config.yaml
train_examples: 26041
depths: [1, 2, 2]
rnn: "gru"
warmup_steps: 60
Rows from block 4 of a small sound classifier, named by matrix and row number. Each number is 500 + 40 x the weight over its row's rms, rounded and kept within 0 to 999. All counts start at 0. Numbers have three digits each. After the name is the row's rms in percent of the matrix's.
Before each channel's rows are labels from the 100 clips, of 14976, where the channel reaches its highest value: "top examples" is what is common among them; "loudest band" is the band of the loudest frequency at the time of the peak. Only what is clearly more common there than usual is listed. The data: acted Russian speech (Dusha). In brackets: how many of the 100.
# conv: width-3 conv (model.blocks.4.conv.weight, 128x128x3, each kernel summed), inputs 43-85

top examples: emotion: angry (49); emotion: positive (43)
loudest band: 250 to 500 Hz (76)
conv.117 079:536476495501500480493510499527453512470474554459498479513508565504524482606530493532530504580579573527471485504526446561475503519

top examples: emotion: positive (50)
loudest band: 250 to 500 Hz (48)
conv.42 133:467489457441447527463520465475454515474452511485435533451486499475533419428448519509503447518486476471499454483488503458475491520

top examples: emotion: positive (42)
loudest band: 4000 to 8000 Hz (32)
conv.9 115:447522488550494522453516480572495514451425495408495521513484490538479431441484550478450473458418545460500485452489516554548507507

top examples: emotion: positive (40); emotion: angry (38)
loudest band: 250 to 500 Hz (91)
conv.7 136:536457468441465495489497461496461510468436530540420499511524590577499478512532476540470497593556533450502461560521439519433444575

top examples: emotion: positive (46); emotion: angry (39)
loudest band: 250 to 500 Hz (76)
conv.25 104:609563444512535570519550496503474466473532512513468486465531595487476499528543515585505527535524488480515495532509475524549458562

top examples: emotion: angry (51)
loudest band: 1000 to 2000 Hz (45); 500 to 1000 Hz (36)
conv.90 099:480517519550443503452505468602501411516490467493468581443438497432503479466502504503481480444474431453509510495480427441497520476

top examples: emotion: angry (62)
loudest band: 250 to 500 Hz (71)
conv.108 084:480452495508543486489452497471471436519454497540562430589456493537476517606504465535550509511531494517472508501507478530468510510

top examples: emotion: angry (66)
loudest band: 500 to 1000 Hz (52)
conv.10 118:446532523533495569493541510587523489523513551515486571482495473515557545504555525454536507533557467456545498517498550539537498530

top examples: emotion: angry (57); emotion: positive (40)
loudest band: 500 to 1000 Hz (65)
conv.22 094:462485541520481484490498508574493500475504455511509558449510433525514510445511444501507419394476433512479507503520482396505512526

top examples: emotion: angry (59)
loudest band: 250 to 500 Hz (86)
conv.55 085:533528480473462467490470580543475497570547524529497550473531496455491500532469564521570547556469511548492540479473528518422517431

top examples: emotion: positive (42)
loudest band: 250 to 500 Hz (83)
conv.121 121:576519484502494514468512470502470501473436509532474559497520602521488462525540505552489509571502512525484452537491480493489485502

top examples: emotion: angry (50); emotion: positive (46)
loudest band: 500 to 1000 Hz (66)
conv.14 119:575451584612534492454486537532551471532541498521488484451494529431506475526470438570445446484474432461454517520566501432509538483

top examples: emotion: angry (65)
loudest band: 500 to 1000 Hz (53)
conv.118 088:522541498501579544531578498458529517531516549508540594511439433509458492508580570519513493533523489519541547444504479534596508547

top examples: emotion: angry (46); emotion: positive (42)
loudest band: 500 to 1000 Hz (72)
conv.96 085:480531503506458470421457514485540505495497501570514403539525503585529505495511512484506583582533515433474480558521590460515567457

top examples: emotion: positive (55)
loudest band: 4000 to 8000 Hz (49)
conv.104 109:433476512524447479519508489562490489475479479432485575448429528425427461465452571502496499521440471460472503493445434488496502462

top examples: emotion: angry (52)
loudest band: 250 to 500 Hz (91)
conv.32 103:540446543507550503476455511471551420481513507558433440485449499445468525505501457502499448516504519503470428523545496480540552425

top examples: emotion: positive (46)
loudest band: 500 to 1000 Hz (31)
conv.39 094:436491475488441511442500454524485538550476483433456519578479471542537439519459490524469480450489511553479485485433481494519503591

top examples: emotion: angry (52); emotion: positive (40)
loudest band: 500 to 1000 Hz (49)
conv.126 072:540450544551542492539475458448492593473561511528513499580526548514535496456461395469516536524505535498480467464550482508465571563

top examples: emotion: angry (61)
loudest band: 500 to 1000 Hz (62)
conv.88 091:538470550610572525515467501514571528545518479490517527478556515524557469481500451571499494512505452560455428532526517409514528563

top examples: emotion: angry (60)
loudest band: 250 to 500 Hz (46); 500 to 1000 Hz (27)
conv.94 094:464518533498504468558508501456529470427510581485558543457571492442419544520538528442518542537534530440523482504469485539502477436

top examples: emotion: angry (40)
loudest band: 500 to 1000 Hz (70)
conv.92 101:453490475570507469456443515532502470519478454550520467582471472577582481454450533481412502499500540461446503481473500469514502509

top examples: emotion: angry (54)
loudest band: 500 to 1000 Hz (60)
conv.95 105:472438510524500513429433520456553444467473412511508500487393452457519502467472510505430455511487521459519492515526519475519538447

top examples: emotion: angry (55)
loudest band: 250 to 500 Hz (53)
conv.52 115:480556469473516460586539488464502519521517543531531531525547482527501576498501504440548571538581571533560538492515538596513508430

top examples: emotion: angry (50); emotion: positive (41)
loudest band: 250 to 500 Hz (64); 500 to 1000 Hz (36)
conv.109 089:557548496514536499541537517462479473495476498548554475516514577504541495565496500546483526560530463532583487540547529530502519492

top examples: emotion: positive (53)
loudest band: 250 to 500 Hz (67)
conv.63 120:540601444564483551493531448533472465476450478512529593518538540504525468456550503547494476557493498489479475481465513504570460512

top examples: emotion: positive (48); emotion: angry (46)
loudest band: 500 to 1000 Hz (62)
conv.112 095:450453512479445583495483535482481424453453484495500539400518458452511438461494478486456467443474432458489495507494496412490478469

top examples: emotion: angry (59)
loudest band: 250 to 500 Hz (53)
conv.69 101:499568522511524536544572537433547474475504520510503475462467497442423560476554545496578553530483480466498555523498523495576498475

top examples: emotion: angry (51); emotion: positive (46)
loudest band: 500 to 1000 Hz (62)
conv.44 062:477501507573537500543553505501514531514600447470496518544562496582501530506441508511474493485575549561568555559559505504588566511

top examples: emotion: angry (63)
loudest band: 250 to 500 Hz (75)
conv.2 093:539467545536503450528507521461520587543528457505438473551592564453571478654440480530516553486545511542461485486567540510528506542

top examples: emotion: angry (54)
loudest band: 250 to 500 Hz (61); 500 to 1000 Hz (32)
conv.100 092:501573507528503553503516501485500487486522493479518507520498575535592483589518625551466524574482547581506480533468557521567519499

top examples: emotion: angry (57)
loudest band: 500 to 1000 Hz (28)
conv.24 082:461520500510487496493538494554501532520538419492443614501482421543568485491450559441496463428530460597531547500487515430494525577

top examples: emotion: angry (61)
loudest band: 250 to 500 Hz (83)
conv.105 115:551463494450484480544462460452493517481642447541544442554555512537501610522502512533550514563560523599523540502464497485494525488

top examples: emotion: angry (61)
loudest band: 250 to 500 Hz (68)
conv.93 125:518480493441541499468485538459492461500477488548534456591560530466490539487553471496536552543523545464522522516533450539500532484

top examples: emotion: angry (50); emotion: positive (45)
loudest band: 500 to 1000 Hz (68)
conv.6 072:530507480515552585473505554515521543486508516495512481534571536519488488527514492493448535507483530559536460476545586490516545499

top examples: emotion: angry (53)
loudest band: 500 to 1000 Hz (68)
conv.56 124:416457490500537501449509516490546382454452435519471499454440453409422515444508441482464504502497471435533494526487445477477508465

top examples: emotion: positive (47); emotion: angry (42)
loudest band: 500 to 1000 Hz (75)
conv.60 104:477436483531475533473509506553511420542487480469497542363416449445550497491471478446479426426439427499474487462464480434485508458

top examples: emotion: angry (40)
loudest band: 4000 to 8000 Hz (45)
conv.41 091:514526455567441511495517479535464437483475517453465618485475462459484462465480535518465548449492465486504475487465477468475473482

top examples: emotion: angry (43); emotion: positive (40)
loudest band: 250 to 500 Hz (55)
conv.36 096:537573477547472500545533490449485442444488490519509508409484582456453501477568509542526538559516450512561487547543523502567513479

top examples: emotion: angry (47)
loudest band: 250 to 500 Hz (72)
conv.38 086:483505516606455465484482517597468469501545484536509522435448514430468491480491464552553466562472495472514537494494519495530485529

top examples: emotion: angry (58)
loudest band: 500 to 1000 Hz (51); 1000 to 2000 Hz (38)
conv.17 150:481506526575517526447510553489565417510508471473505487478452469398436488473486470474463476459460489428437472483509499499535555428

top examples: emotion: angry (55); emotion: positive (39)
loudest band: 250 to 500 Hz (62); 500 to 1000 Hz (26)
conv.119 064:449568542501572601509504550478502491511474551544444449530512494520471498530524521532414559579500489457535520596542435547494441520

top examples: emotion: positive (49)
loudest band: 250 to 500 Hz (77)
conv.80 114:570577466542478519492524520513470514538423494545518521457503617462438455546552516591512502516488465472496506509539443496536461484

top examples: emotion: angry (54); emotion: positive (40)
loudest band: 250 to 500 Hz (52); 500 to 1000 Hz (40)
conv.75 099:535574483501532560525578521467492447511447512489524510452480518498489477503599570561498494491547501458504527506561546561604517475

top examples: emotion: angry (54)
loudest band: 500 to 1000 Hz (60)
conv.57 070:475495514486459517485452495449497502533512547502482510505522483541561426505508501508462460449468433574486516498503515474493463546

top examples: emotion: angry (59)
loudest band: 500 to 1000 Hz (35)
conv.81 073:525475480565522506429543561571533453551508433474458485511434471487477498470465395510486423454525516507453505501508502509528540421

top examples: emotion: angry (54)
loudest band: 500 to 1000 Hz (27)
conv.33 086:510547531594477447553534530536538523552552472484559487526563485524522456478501573497518567502511575575567516563541545522600534531

top examples: emotion: angry (44)
loudest band: 250 to 500 Hz (59)
conv.50 071:514475486423492496565468478523469506531483505478491531514532573531492534582554562505525491553547490523509511483443454501412456579

top examples: emotion: angry (50); emotion: positive (47)
loudest band: 500 to 1000 Hz (67)
conv.114 082:446561553551503504475522512501537514545453467449507494441538529519554426495425505477450540524511491512492475507569625548494524511

top examples: emotion: positive (47); emotion: angry (46)
loudest band: 500 to 1000 Hz (26)
conv.103 080:473584476457519528507545447511498534448527489578541557430547526516472478417560576533501469550461484441500497506457448520548507535

top examples: emotion: angry (46); emotion: positive (44)
loudest band: 500 to 1000 Hz (25)
conv.83 080:482501472527545513510504554439529492561467452536555487487443576467493435478470549527493467504479447493517490550571617409483529533

top examples: emotion: angry (64)
loudest band: 500 to 1000 Hz (38)
conv.15 088:567502541572564496485540571565535464505455475524483528546554522519520507538526543513517503487465491513446469521561562457567495516

top examples: emotion: angry (64)
loudest band: 250 to 500 Hz (46)
conv.23 093:567520563469501487521505595481477510593511526508566458588619492525548491462490485498530578502498540508548455488504517556498511515

top examples: emotion: angry (65)
loudest band: 250 to 500 Hz (47); 500 to 1000 Hz (35)
conv.120 117:499485541504574501541522523480567530521590506527527507528549451546507577563504485479541483505504540588523584517535542487502561506

top examples: emotion: angry (60)
loudest band: 500 to 1000 Hz (40)
conv.64 097:511457562503499511488497518534562480508502568461427528550500437411449504514554496500544494413460464509468474461501450557560521459

top examples: emotion: positive (41)
loudest band: 500 to 1000 Hz (42); 1000 to 2000 Hz (26)
conv.34 112:475497473476439489464485482525472474452434490453415515507485521476528456453476472472410437417425439446429470475481470473474503527

top examples: emotion: angry (63)
loudest band: 250 to 500 Hz (75)
conv.73 085:484495462443496502534506525437472504487488609515456508503486543575549500544563538523535492534543571515516489550487493484434477595

top examples: emotion: angry (53)
loudest band: 500 to 1000 Hz (64)
conv.97 120:467506500501490470429492545567497504559430461451424477547473473534582427498430569477454447420440503515455443481507542458510525540

top examples: emotion: angry (52); emotion: positive (45)
loudest band: 500 to 1000 Hz (65)
conv.116 094:516486540563510554470581486493560541591494474540500498526516490573550459564493527520457492480444499436510515540579508476598552529

top examples: emotion: angry (49); emotion: positive (46)
loudest band: 500 to 1000 Hz (56)
conv.86 075:519453489561479438484457546551491506456501484541562477555541533555573497497478500509535538463490520576497508550511519559510505544

top examples: emotion: angry (63)
loudest band: 500 to 1000 Hz (66); 1000 to 2000 Hz (27)
conv.66 107:473488516513504528434493483526546581482463478483466499463502481428550497453491437453507481442467421489494464447494556464522489503

top examples: emotion: positive (50); emotion: angry (38)
loudest band: 250 to 500 Hz (64); 500 to 1000 Hz (33)
conv.102 072:606504508520545526422534486474534485563534543514448432455463503469489567507444470540435455520565464513515555506564492477540469543

top examples: emotion: angry (48); emotion: positive (40)
loudest band: 250 to 500 Hz (57)
conv.87 079:521559523513546521516622471450527490533485511546522519507519483520553525475550581520481555485521487501577479508554562444565538530

top examples: emotion: angry (55)
loudest band: 500 to 1000 Hz (61)
conv.1 064:458482490503491508488550544551459504556483469497518462501500429501507543426495518506574494443518507524485548468540524496547523507

top examples: emotion: positive (45); emotion: angry (41)
loudest band: 250 to 500 Hz (71)
conv.77 105:563553480504519538518536488488514513585497527570461555496477586512487454565527555609463494473419503482497451566564483454461502535

top examples: emotion: positive (59)
loudest band: 500 to 1000 Hz (41)
conv.27 127:505512507584512552452512493575511422494450500480461518429411543485503445490486477554424434476453427420436460490512474469499505458

top examples: emotion: angry (52)
loudest band: 250 to 500 Hz (76)
conv.46 095:481508473463447455611458438493481540486570469554549477509557514557522572541496515502570538543576569534563548503476489519443443471

top examples: emotion: positive (42); emotion: angry (39)
loudest band: 250 to 500 Hz (86)
conv.106 115:590601478487468552514531447460456484462496497580498525514520558589519498478534571550481514562538499440510472592514490461433462508

top examples: emotion: angry (44)
loudest band: 250 to 500 Hz (93)
conv.40 112:563511459492484490495462509497486520536487501534529529520560584522560493574526466581487473558537483519453524541517489459459488482

top examples: emotion: angry (48); emotion: positive (45)
loudest band: 250 to 500 Hz (60); 500 to 1000 Hz (39)
conv.48 092:557568528506507540495550531465508494512465519546551531553506531462410459563494543526543483513476486475472506509502517479552546513

top examples: emotion: angry (63)
loudest band: 500 to 1000 Hz (37)
conv.28 078:481425541518474492509485515567528492560456543452516484469511445480539462497483542488472481454494507540512525433486556508464542529

top examples: emotion: angry (59)
loudest band: 500 to 1000 Hz (49)
conv.37 089:457509493467511494514529558467520507534511464480477542507535498536570511466553535480454494514436496484523469508545604530504533567

top examples: emotion: angry (58)
loudest band: 250 to 500 Hz (49)
conv.29 086:450571458500500539536557442435463490526472527511604587495495460454483516485546569522550481558514540488513515485477512524488474471

top examples: emotion: positive (56)
loudest band: 250 to 500 Hz (66)
conv.123 137:515487509492491490510481487483502426454542439505469463457474543399403495476528479517459456504486454408509528499479442485486535421

top examples: emotion: angry (61)
loudest band: 500 to 1000 Hz (65)
conv.91 089:456522479516520555513550478499445541523500540512524519494586440560522489516527547516552528475450560520488527456536499521524500516

top examples: emotion: angry (46)
loudest band: 500 to 1000 Hz (26)
conv.43 096:530493523487581477484455553460524494538461501498581484548490470451503551523521488457484490479487472537513496560520577500537543506

top examples: emotion: angry (45)
loudest band: 500 to 1000 Hz (68)
conv.125 126:478499498519523522561518532431547458514448454493488457456486496454441484481487485532496502485484487470478511472534462547536543457

top examples: emotion: angry (63)
loudest band: 250 to 500 Hz (79)
conv.79 088:556491461495456413524507414568471474559554498531471505532530559568566560597514510498508473539562491571529453501496470462487465525

top examples: emotion: angry (53)
loudest band: 250 to 500 Hz (87)
conv.11 077:578484502503481477494470436588507527462493437500517440533543538615518488582482485554546523560556519490479555502523420540467466509