config = dict(
    num_classes=4,
    precondition_frequency=25,
    max_precond_dim=1536,
    merge_dims=False,
    grad_clip=0.5,
    lr_schedule='cosine',
    final_lr_fraction=0.05,
)
Rows from block 2, named by matrix and row number. Each number is 500 + 40 x the weight over its row's rms, rounded and kept within 0 to 999. All counts start at 0. Numbers have three digits each. After the name is the row's rms in percent of the matrix's.
# conv: width-3 conv (model.blocks.2.conv.weight, 128x128x3), inputs 0-63, a 3 kernel for each
conv.57 094:449470502472537513477467491499458561500514450493470546494529509501484462465480498499515505471490512533447478504526474497492423530445540479469511438467447469467566507421489511431439462559476472617399452586536530457499531525500465460477471488552560448477539592463491500467518530493539491480507578461489448550501403511453553530509535435498506487562503429483480529479447439488442529539546473572552432511420485533440441438502500477497444490515459523488450474540497491482407521485544469518508487457559483535457487465455535430589504475518514402475464481579447438501482449489501507496
conv.58 107:529526528503553506489516412527459491526524529574465493433457478542459479444503457513538452497443450492566525472466530500516481482522516480594496524537520520471557576583521494515476457610487475447492460462536484554442510557504500628511503477500578496552479494566519458559515485451560427510452546497509488512511468487467454548479501535521514442475543534535510466580487513542529544482470588463512526524563493504487557491563519552437448531438572486523535467499492531475447544489481480477411559517485530522515504501568543450454577500548496516468469468426547543554500464509486509589
conv.59 084:521448486495498578460509523414542517512559478495516470518533523448488475419482480486558491480469499494563448533570483549508426485476485478471498546421457494529531506486418475503478543484498517543473530509544502511459483502532539495481504499536555551457445540523490583454466554485466488472498551548497491458466495450478553528544551476483514424570518496476537458558515434482503427488576534496535512445452527597522494498485455456458550469493471553527462516568544513502464475552540393521521527489492516539484538562470461494506497447474465506487426507485497490428480508536548443430
conv.60 101:548487504454458577493460505487522532473434544525537525542406500527483510497429437543398535482480447481493493446517589498507514560485475469509516499507477472564471541493478543505503453489573547555500512507581463462535520452573542503513477461502495445475541509545509582517536540536540492467468529606495404503510487573490529502451545512487442506506461483454478526544590538487535507480552532479529562550479516458515491538481503507496440463576506496476573530504587435484490488498540524480504492458477439484588485440552473553539480521522504580473507438506486539463450549534459542483
conv.61 103:503440459598416481483530465488523430543463471508478537502511579500474466544498414491485501493496509540461423541493574419477577502475471486494482469466491513445473517468540518558502488479440487532515483468581474482475522500473513495423539464476465506446454475551443479553474458526481522521477459599523511451458465488490507506483539511486490520484509446529484497432514489483513439490500582542521581477507449542403467493475439498554574431521506477476442488509589507461510492534436529456456530465469470469509523456490524475439512487411523527452534461480460495455506473456470543397
conv.62 088:529536488544493498564498484519475436528448413501473494479459522523559449522463517547539542510528481499499472436480512449573579508463510570621504475564504446466466449600525464493472482455458439472517451463534536479507526520476498553533568498523450510425457406547501433460470426474519527502466491475549504437534483481464413459479458425474493470496473555498541520446455460575575501462512522474503473509547536461479458528564476505498449460451446445466479494497475498544464542471522443437482559606491548501504579541536503446540571480538564564503545500511521589589459426517504505519
conv.63 113:498423498477440538526443537425538514510514543473460421449521476490435561464550542484441520441472585554534470461535491516507472488395600487423514505528485544493499500412516477506457465510462447447471445535457517486543476458502511419514497417551513545463467542465460571439518457505517450483466505471483520544585499448429516441462552472550528531540557453511464500512435522562443471498474454439541508503443554486513531518463496555446478497592432578510460478540440551511493477488443430543447476456529547456479549490555457498531514489437507444515494446550481491452461516485470502476
conv.64 105:507454537495464524549482450476496506470434455492483495477609534506552491486484539505534486486540515516483514494422493518524526449457463486510513439558463499488438467477521460524472520420491469525506443470549493500500519459500505485506533475498408513473479465474466502532458542544502546552494455416517473473505450501446416619477469473496475595473461414569464499496467463477480494483431516495441519479452490464508490574462481462593470536459488488453519500508529460574541458496507533514552530511502484456561500436492477455494513500521512458460529541513473539459499414471455509466
conv.65 106:525566519540506480509504492463439482520500479526509517500434503534492516490491526535485521510471501416526529513524365506544505520499552532482504554514459522548465584423470513478485521511488481481499555472472442508594519472513555553495496456514459539555470540455501444435520388434436489534514453498448466524516475439504450470499501476453446503427471569529459494567476474513516528537446456509497496497483531470615561560502514479483513519472479545574486528446486399550518544505557531463440478444544482528582476477571520457468536468471483483480504500445520518484540576465503616529
conv.66 087:467476460551458495535514515483508501525519456412459516577558534432516449595487434567475482561483506555498455437533522425481488464409472477540468484497507471420545407534466515544441439529485625445477540511542448485488517504478457529480482570521518375488525463555493512488442442507547493469502517510545520501407433488481500542492558475543546471519474456524508458408431491431473484489506472484442495484463477432512453463521511561524454436465541471475468503562556519558472490540491472469500522496432553489555488531486450480446500480487481434444526523437443445445443541483469460481
conv.67 097:455511552496550523479523443471531515506568474497541454514559551460486453500448465478475462430452420445460538469564509470437550472412535475465514465465528433599596465475571542475496477545508556470523511532523520437439508494550465482520480536529482491518556480484548512456485512477474441509526559493509486437484496526531553496532541492440485486550490460491514504468486529454481581422554481523513510467494522477464541474406555490463492476549519470449582533557531458481464461538500460512511488467509491510500520468511479490459434480546458428594461491492450471573460550497501425503
conv.68 092:522470557497521484438476428485513483423500520604551542479553445444437473436453455474471471468441508498486469442477516494537477456462549458512455444557553525475564545514490445548485437548451463476411487474465508484525462440526512483508474468479525462483497518493489487457501509414524478437464550444479548485571567514470462510451514468457493517457476429465454515497596528501493542548595639470510447513476512473502500459506510498466561438575493494499536545481486520484536449547492466516521506415522547499482510488371474405579556500470565533482428487470532520522521539571453476468
conv.69 110:572559443519488472526539487529505507541453508436427530476432462504505445510472488471520495472486498509513519500545471467507532532535505539510456513525493466488543473516481482438504543521487481454463433514454536546478469504476524590440514568444437528501477439466484456542496494482467483469518494460509540408515505511521459502511498468486553511495474536433540485528507537511486482441464512442487514547509424514506575499599401493499484469422616533536523490502451419569528547472485513436467485543443501492473504560492487434535482499508564516467498503443509527454510463496496523563
conv.70 099:542463529478423541512550474525431470470432518409507421458453558544540456496479532507472473523521535518468494501512417522576401456475459499508471518517420506495422548513413599511482488462476527505493460516537528535492509450511509499480488500499404484514508420449504560459491604494430474524496458490438492480502468499533473474498449529508464574455459464465434497477507495539490508517367548526462464513446548491549483537512454474486498537484470557488451525492466512484488545448509432528526495492454520472517607491520534453515588463470524452494463451511563532393547446468477529446
conv.71 103:486515479509437573460511458567476502579420496537489562497449514462537456488479458457485486467456497457472447511452499490540575469604457435555464442476455568509479432485480424516561494477439500498504521449522437540488440546495386539509447515454519484481539485464488439551451459545435495496542446497470488447466540514591479431492495513497452510506501495443470501486472459474552458542468538509492519443550459436532488427505482510478488580455514467544534570466498489467486541469503549453532488492466493520503439543487535498512457463470423581463479495418420519478642441450487534488
conv.72 096:469545490484493449507481526563515481478467425600487506416469465549540480471543448434505500516467517432509465518468432553496515465453477475548495456510517507532508430532530539471425483433521507507517497434425489518484389549490433550522466494517442452374545489494455474486521456468492495492505478419441473424471551474468463497479415462461413508497426513477504497450459493485542476509540483543515502492509478437479412463560486490499483495442522454481490538494462485437485558510489508484479465511491528512470452536434505533497472468599542619506478503511501522575514517469468444544
conv.73 108:500515454491604458516548447508446476564539443546478515463479443532516479507553415469571512423506512582433485512458539496439581512465436543480478476509523438512499547505505457520511545562491543507518517462496494490424529531475540444507492578472486468494549498462451498460477461494545512471485547464519569507535505484493556447480481501511516510458525425526545505534567568591490443496529506510526516599487437598430516512496470438531565550535486513464519536452490478474571523509571514462465551553508522603501539488434492507523473499517618475483458588499566491491546444504496489505
conv.74 101:493467511455487548508504492447548520464462551471485514635527481513475466487524532434542480539547506463463541449455530526539481447503506486455509470492500451482546508527500510542504481473589569545478539567525515517480467509512472471521470517461528517560537450452530509457563514542537521562490551488455483536453503466502493458506526479483476500434463530430523519467476483486486484466487478489483479438470501444468528439480478549557564425483528451451471518502485528502551547521499521530530447569513509487502529514513437521550474525498527488480489557513496551505441492470455498522
conv.75 093:471532450458491488477550483492460439517461528519446513504436502482603545478552532502583562490537484491521486519469489469421573456553483463585516522476500490508462464540465494496486481490426445474551485478481483636414495584494475521462503568517497505516500562432515473528524480501485537523500503480497572551507437504504442533515507530481549537557529473472592537495430513513505431480457443454534499474609426491506475483552452528503481489440446480516463472451545496457557547482493422478486478595505423549499553495515563505474515509440504527469513593533529474453548450509461596445
conv.76 096:458522486416496498544455537456461525448461436520490519525487524470537469532510530509527535564557462461515455459526457494447466478477557424504519449511555462509476466577491486524480487464527545527499472523528571442532455525467462475541462517450442503457488520510469544508485545482490494463399555497472481523496530548432496532437519489499517477440456541428545488527551487520537490470440433443454544554511510446484507440540513517519468504426509507527419500495539544574472480458514508561491465589437414539512546438496470451522533460505459498477520501518531481504489455480417448478
conv.77 094:479502498482512535541497557433428562452560504476388573557561440473433581529621566530511505498566501458514467485497533507498518499473481524512499438545526505485505465511482486555408515445586555565401493511497548504455466579506529492490519476506469496547490408509529471480487479533495569509478510504568478542440448441435534478486491503491573519477470517453604447505506532529462467408467518484470481556471504549460471446527483558576463543455438527486458537450545529550531489487552540473465516530470467493527514453535477506434428547505488545494520538497491453516468433545540460495
conv.78 107:577502503488560534459508485517491526555429515604541497464438519496485492470501469445531500471462476485536456519507445471525502468616505493519433565433443565519436545547439470449507553458469451420490508487513450518456477518480480529487475481481415586543490479504505419495512468442426509537485426504464528496540545505604445432506403498450491508518480480463486535518522495503578443579493455525481556465530532460562523533508463479483491599459478472558527462503481472509484575414528568443470503444490540536535472488497495428472565452466522513464506496495524524404561538515498542559
conv.79 092:503579477483474474599574503438470464503562421471397498504482488589492474517517509522468502562514522479555521408514527449494524564411457500457553397523517466490499545477491539483515484535495458466517476462523531387543530477469510530525528542479505467521474469534451477486447498456564491482401503510553552482480488489419484502473457485547536466449458540547523459493557472543545573488477469431474484570474525445575534543482517483513441489467516471533520456492480501500467473492460439474490589487453489461535561501471497434454469494537557513495520480502469520493470523479427493580
conv.80 096:451512494453492533455522480464502535563485503462500517452603506435492514531460468523495488504471568490523438502580578542514446483503448509506468491536466475454486470465455508500517516478495568513531453555566489473474522518481498437478538474475525474386452481479550504513498499585501521399503606542519518446431503501475539552536569499475533443548517456526449459565457524504480488390590535523532496498499440553495457492527464487447517517468560526487483444535528507468459425481487430515572480487463475491522483490442465502522474462501434496472500514468480467485436510554566469406
conv.81 096:498515520477488491470554518493485566514469557500540509554501562400583522521484491518534541575461569500519506483545462546429493510554467508461526559422517488543555515448570555438486542469492613449489555491475513528520514509503478473520443557564505582503497452500509493532517496488567563479539488465487568497497517498584450480526551466485540554515490468482451571507490492460520561526507446538475442497477509473536471522495530634511557527472488545479467501571402571549493487504495499486501476532539525449479484485530509463583495519585488512474551497562520516493520531458569502451
conv.82 094:533475516477494514477495491448531489444589578509503435459513504471492469494576534470507514410492510581509549534459459483504473554565546509465507465515479482454495490469511446489515506545490485511489524502447504491488495491505497528528482509507561534495548477465476514458437519436534459499499503532445524512459502462560428484473525546432539503595533475469489516469532526543465480525455481567450452519487508533460564508473543414500502476501485520450471517468456443527519520424536439450471447483504488462470519526483453474485497443509501481485436498504459493511546413458585532462
conv.83 106:529485479515486488521565446467475489492450498415528569527458504563525465560501483549530500595541557494506485437466527513522565516476490518484498459523506395516509433536533550510571491516516552499444500407498522521551472493499511508472504478471459496526492474579456521540513553566470547520384445552446460481447567536423446535485448493496490510475476515458462521439500588542548421407416613397455526490531477533454493527528458565536501467506538539454511449455550530501519540486485506531551517511460539508454537494486506469489492517442535542476536490479560539480435485529539491459
conv.84 110:511522469506529546501494530541459451483418530577533519490445516484538522502435558509508543446514468525440511488457494489506517425570437484524528504536555474583469527477531503494483532460534513435524510420530464556430447554566508552499475555522468467508504486602522484523466483497460507522496495514467534556504533555562448491468515494458529454495390532503495594505532511499533458556524517496465487488634457478491440504515485408537544582503491496523487521456476496505478559528511513455556478552529526502597533532465491504449541476512515640422434565498544531489578446526508469502
conv.85 098:460474560551446488486442494529561469579477467435519493551512489476460591493503495476482544428542519470454494481504533500472449443428557466403554501473479445531561481402604527538494486473466533526462527479510479453538505476530495445507484459589527472529469490493530516475551485454440472530565490488499450486473447441526522457579471528530466503505544452435469555505463462490458557462514454498488451478438573509462461495472502539579488514492432553379514505510509477520493471475537493547440441486550501439513483409557445498571470471525451471548483468526469516496521523451517451531
conv.86 103:548529453481473478482496560492405456540539459520438472456481491472513556509443413499448474495537485515519433476482463479473615535529463516570493483546512519494463556485577491496525549466480460476530445461493439519548470484505513525505479438458466493487532472436475473534495448504502480470475461451439464550536476511480411459449492481462461466452496511535350520559463488511578499521460422465447499489602471526492495476601494492488504527519547524526536493448483465501476494532484525437471555499454463511410506523483512476522570522507509576512418478578496612505532507459484527507
conv.87 109:530491538513492548476465508462504562500480539460517584436487560531524523508502487479493514550487451521504524490530472564551472565512491499487506597478523513495545524511528491457511510512569458529501401515517506423500531491561530491508518440561529534469462504537476483526487555508470484532489490523415489530524533515444557507434476508475488487544483549504490513560515538555463485486484539480517528552471487585513452476506492528458495562467581594511541412548491527497417516512579460473549490457544493575510506572443573487611509485566514536466449466555467510506500508493607461492
conv.88 088:470437600520526541505464533487493588500534529512512555479526515436431545509455486449482549442434424520516470461624504537483455447525496488482505500430442437475611504427515520454479487547511540585481514603517435473467514526545449509539551498522544466506488526522505519474521535452536507475572585561490534509512454495496607518569505514550470458560501414488494490469475439500451539489531564559588500462491504507494523496490489518497466474528465477508500575625560523505475526477576486518524448504549556482535444466490468475522513406543480499520467507493464491521457505589500522477
conv.89 095:498514545464490481504501499504544478493464505541557452528439491461583513491513443480472466420448515458510492530483460452492583532448481467422567475479588452583573458501541409501546483566498506486546576490419470445510494502491489514500465547482475459476494538432512490502482527552507473475517488481525477438519583473488568485505469506458480484456498516499506471529510553491533548518580502535494458495477541520498483475504551463441486449541516416511620554484414438467458495531460459505487473505492486563413504480515461520537442599598428489584492500479479495526476574439424504575
conv.90 093:530561444484487499571544505495501461499472531481438497430491485546503513505490430565518492551535568465548454529418500507525549521456425543502444522542509494553449553508484548530545476463477492467556447404502530498509495479476537520495560494488496468466561456404494488529516461553477539503513456454549504440534519546476413480517456475521442499497485363545489410506490594464532502475416522444489497528490502439528521529511493469540451496517510568432528480429525511512511456528401480478499548519460538440486511505512508567448539523482496536498517532499478510564523488438550467486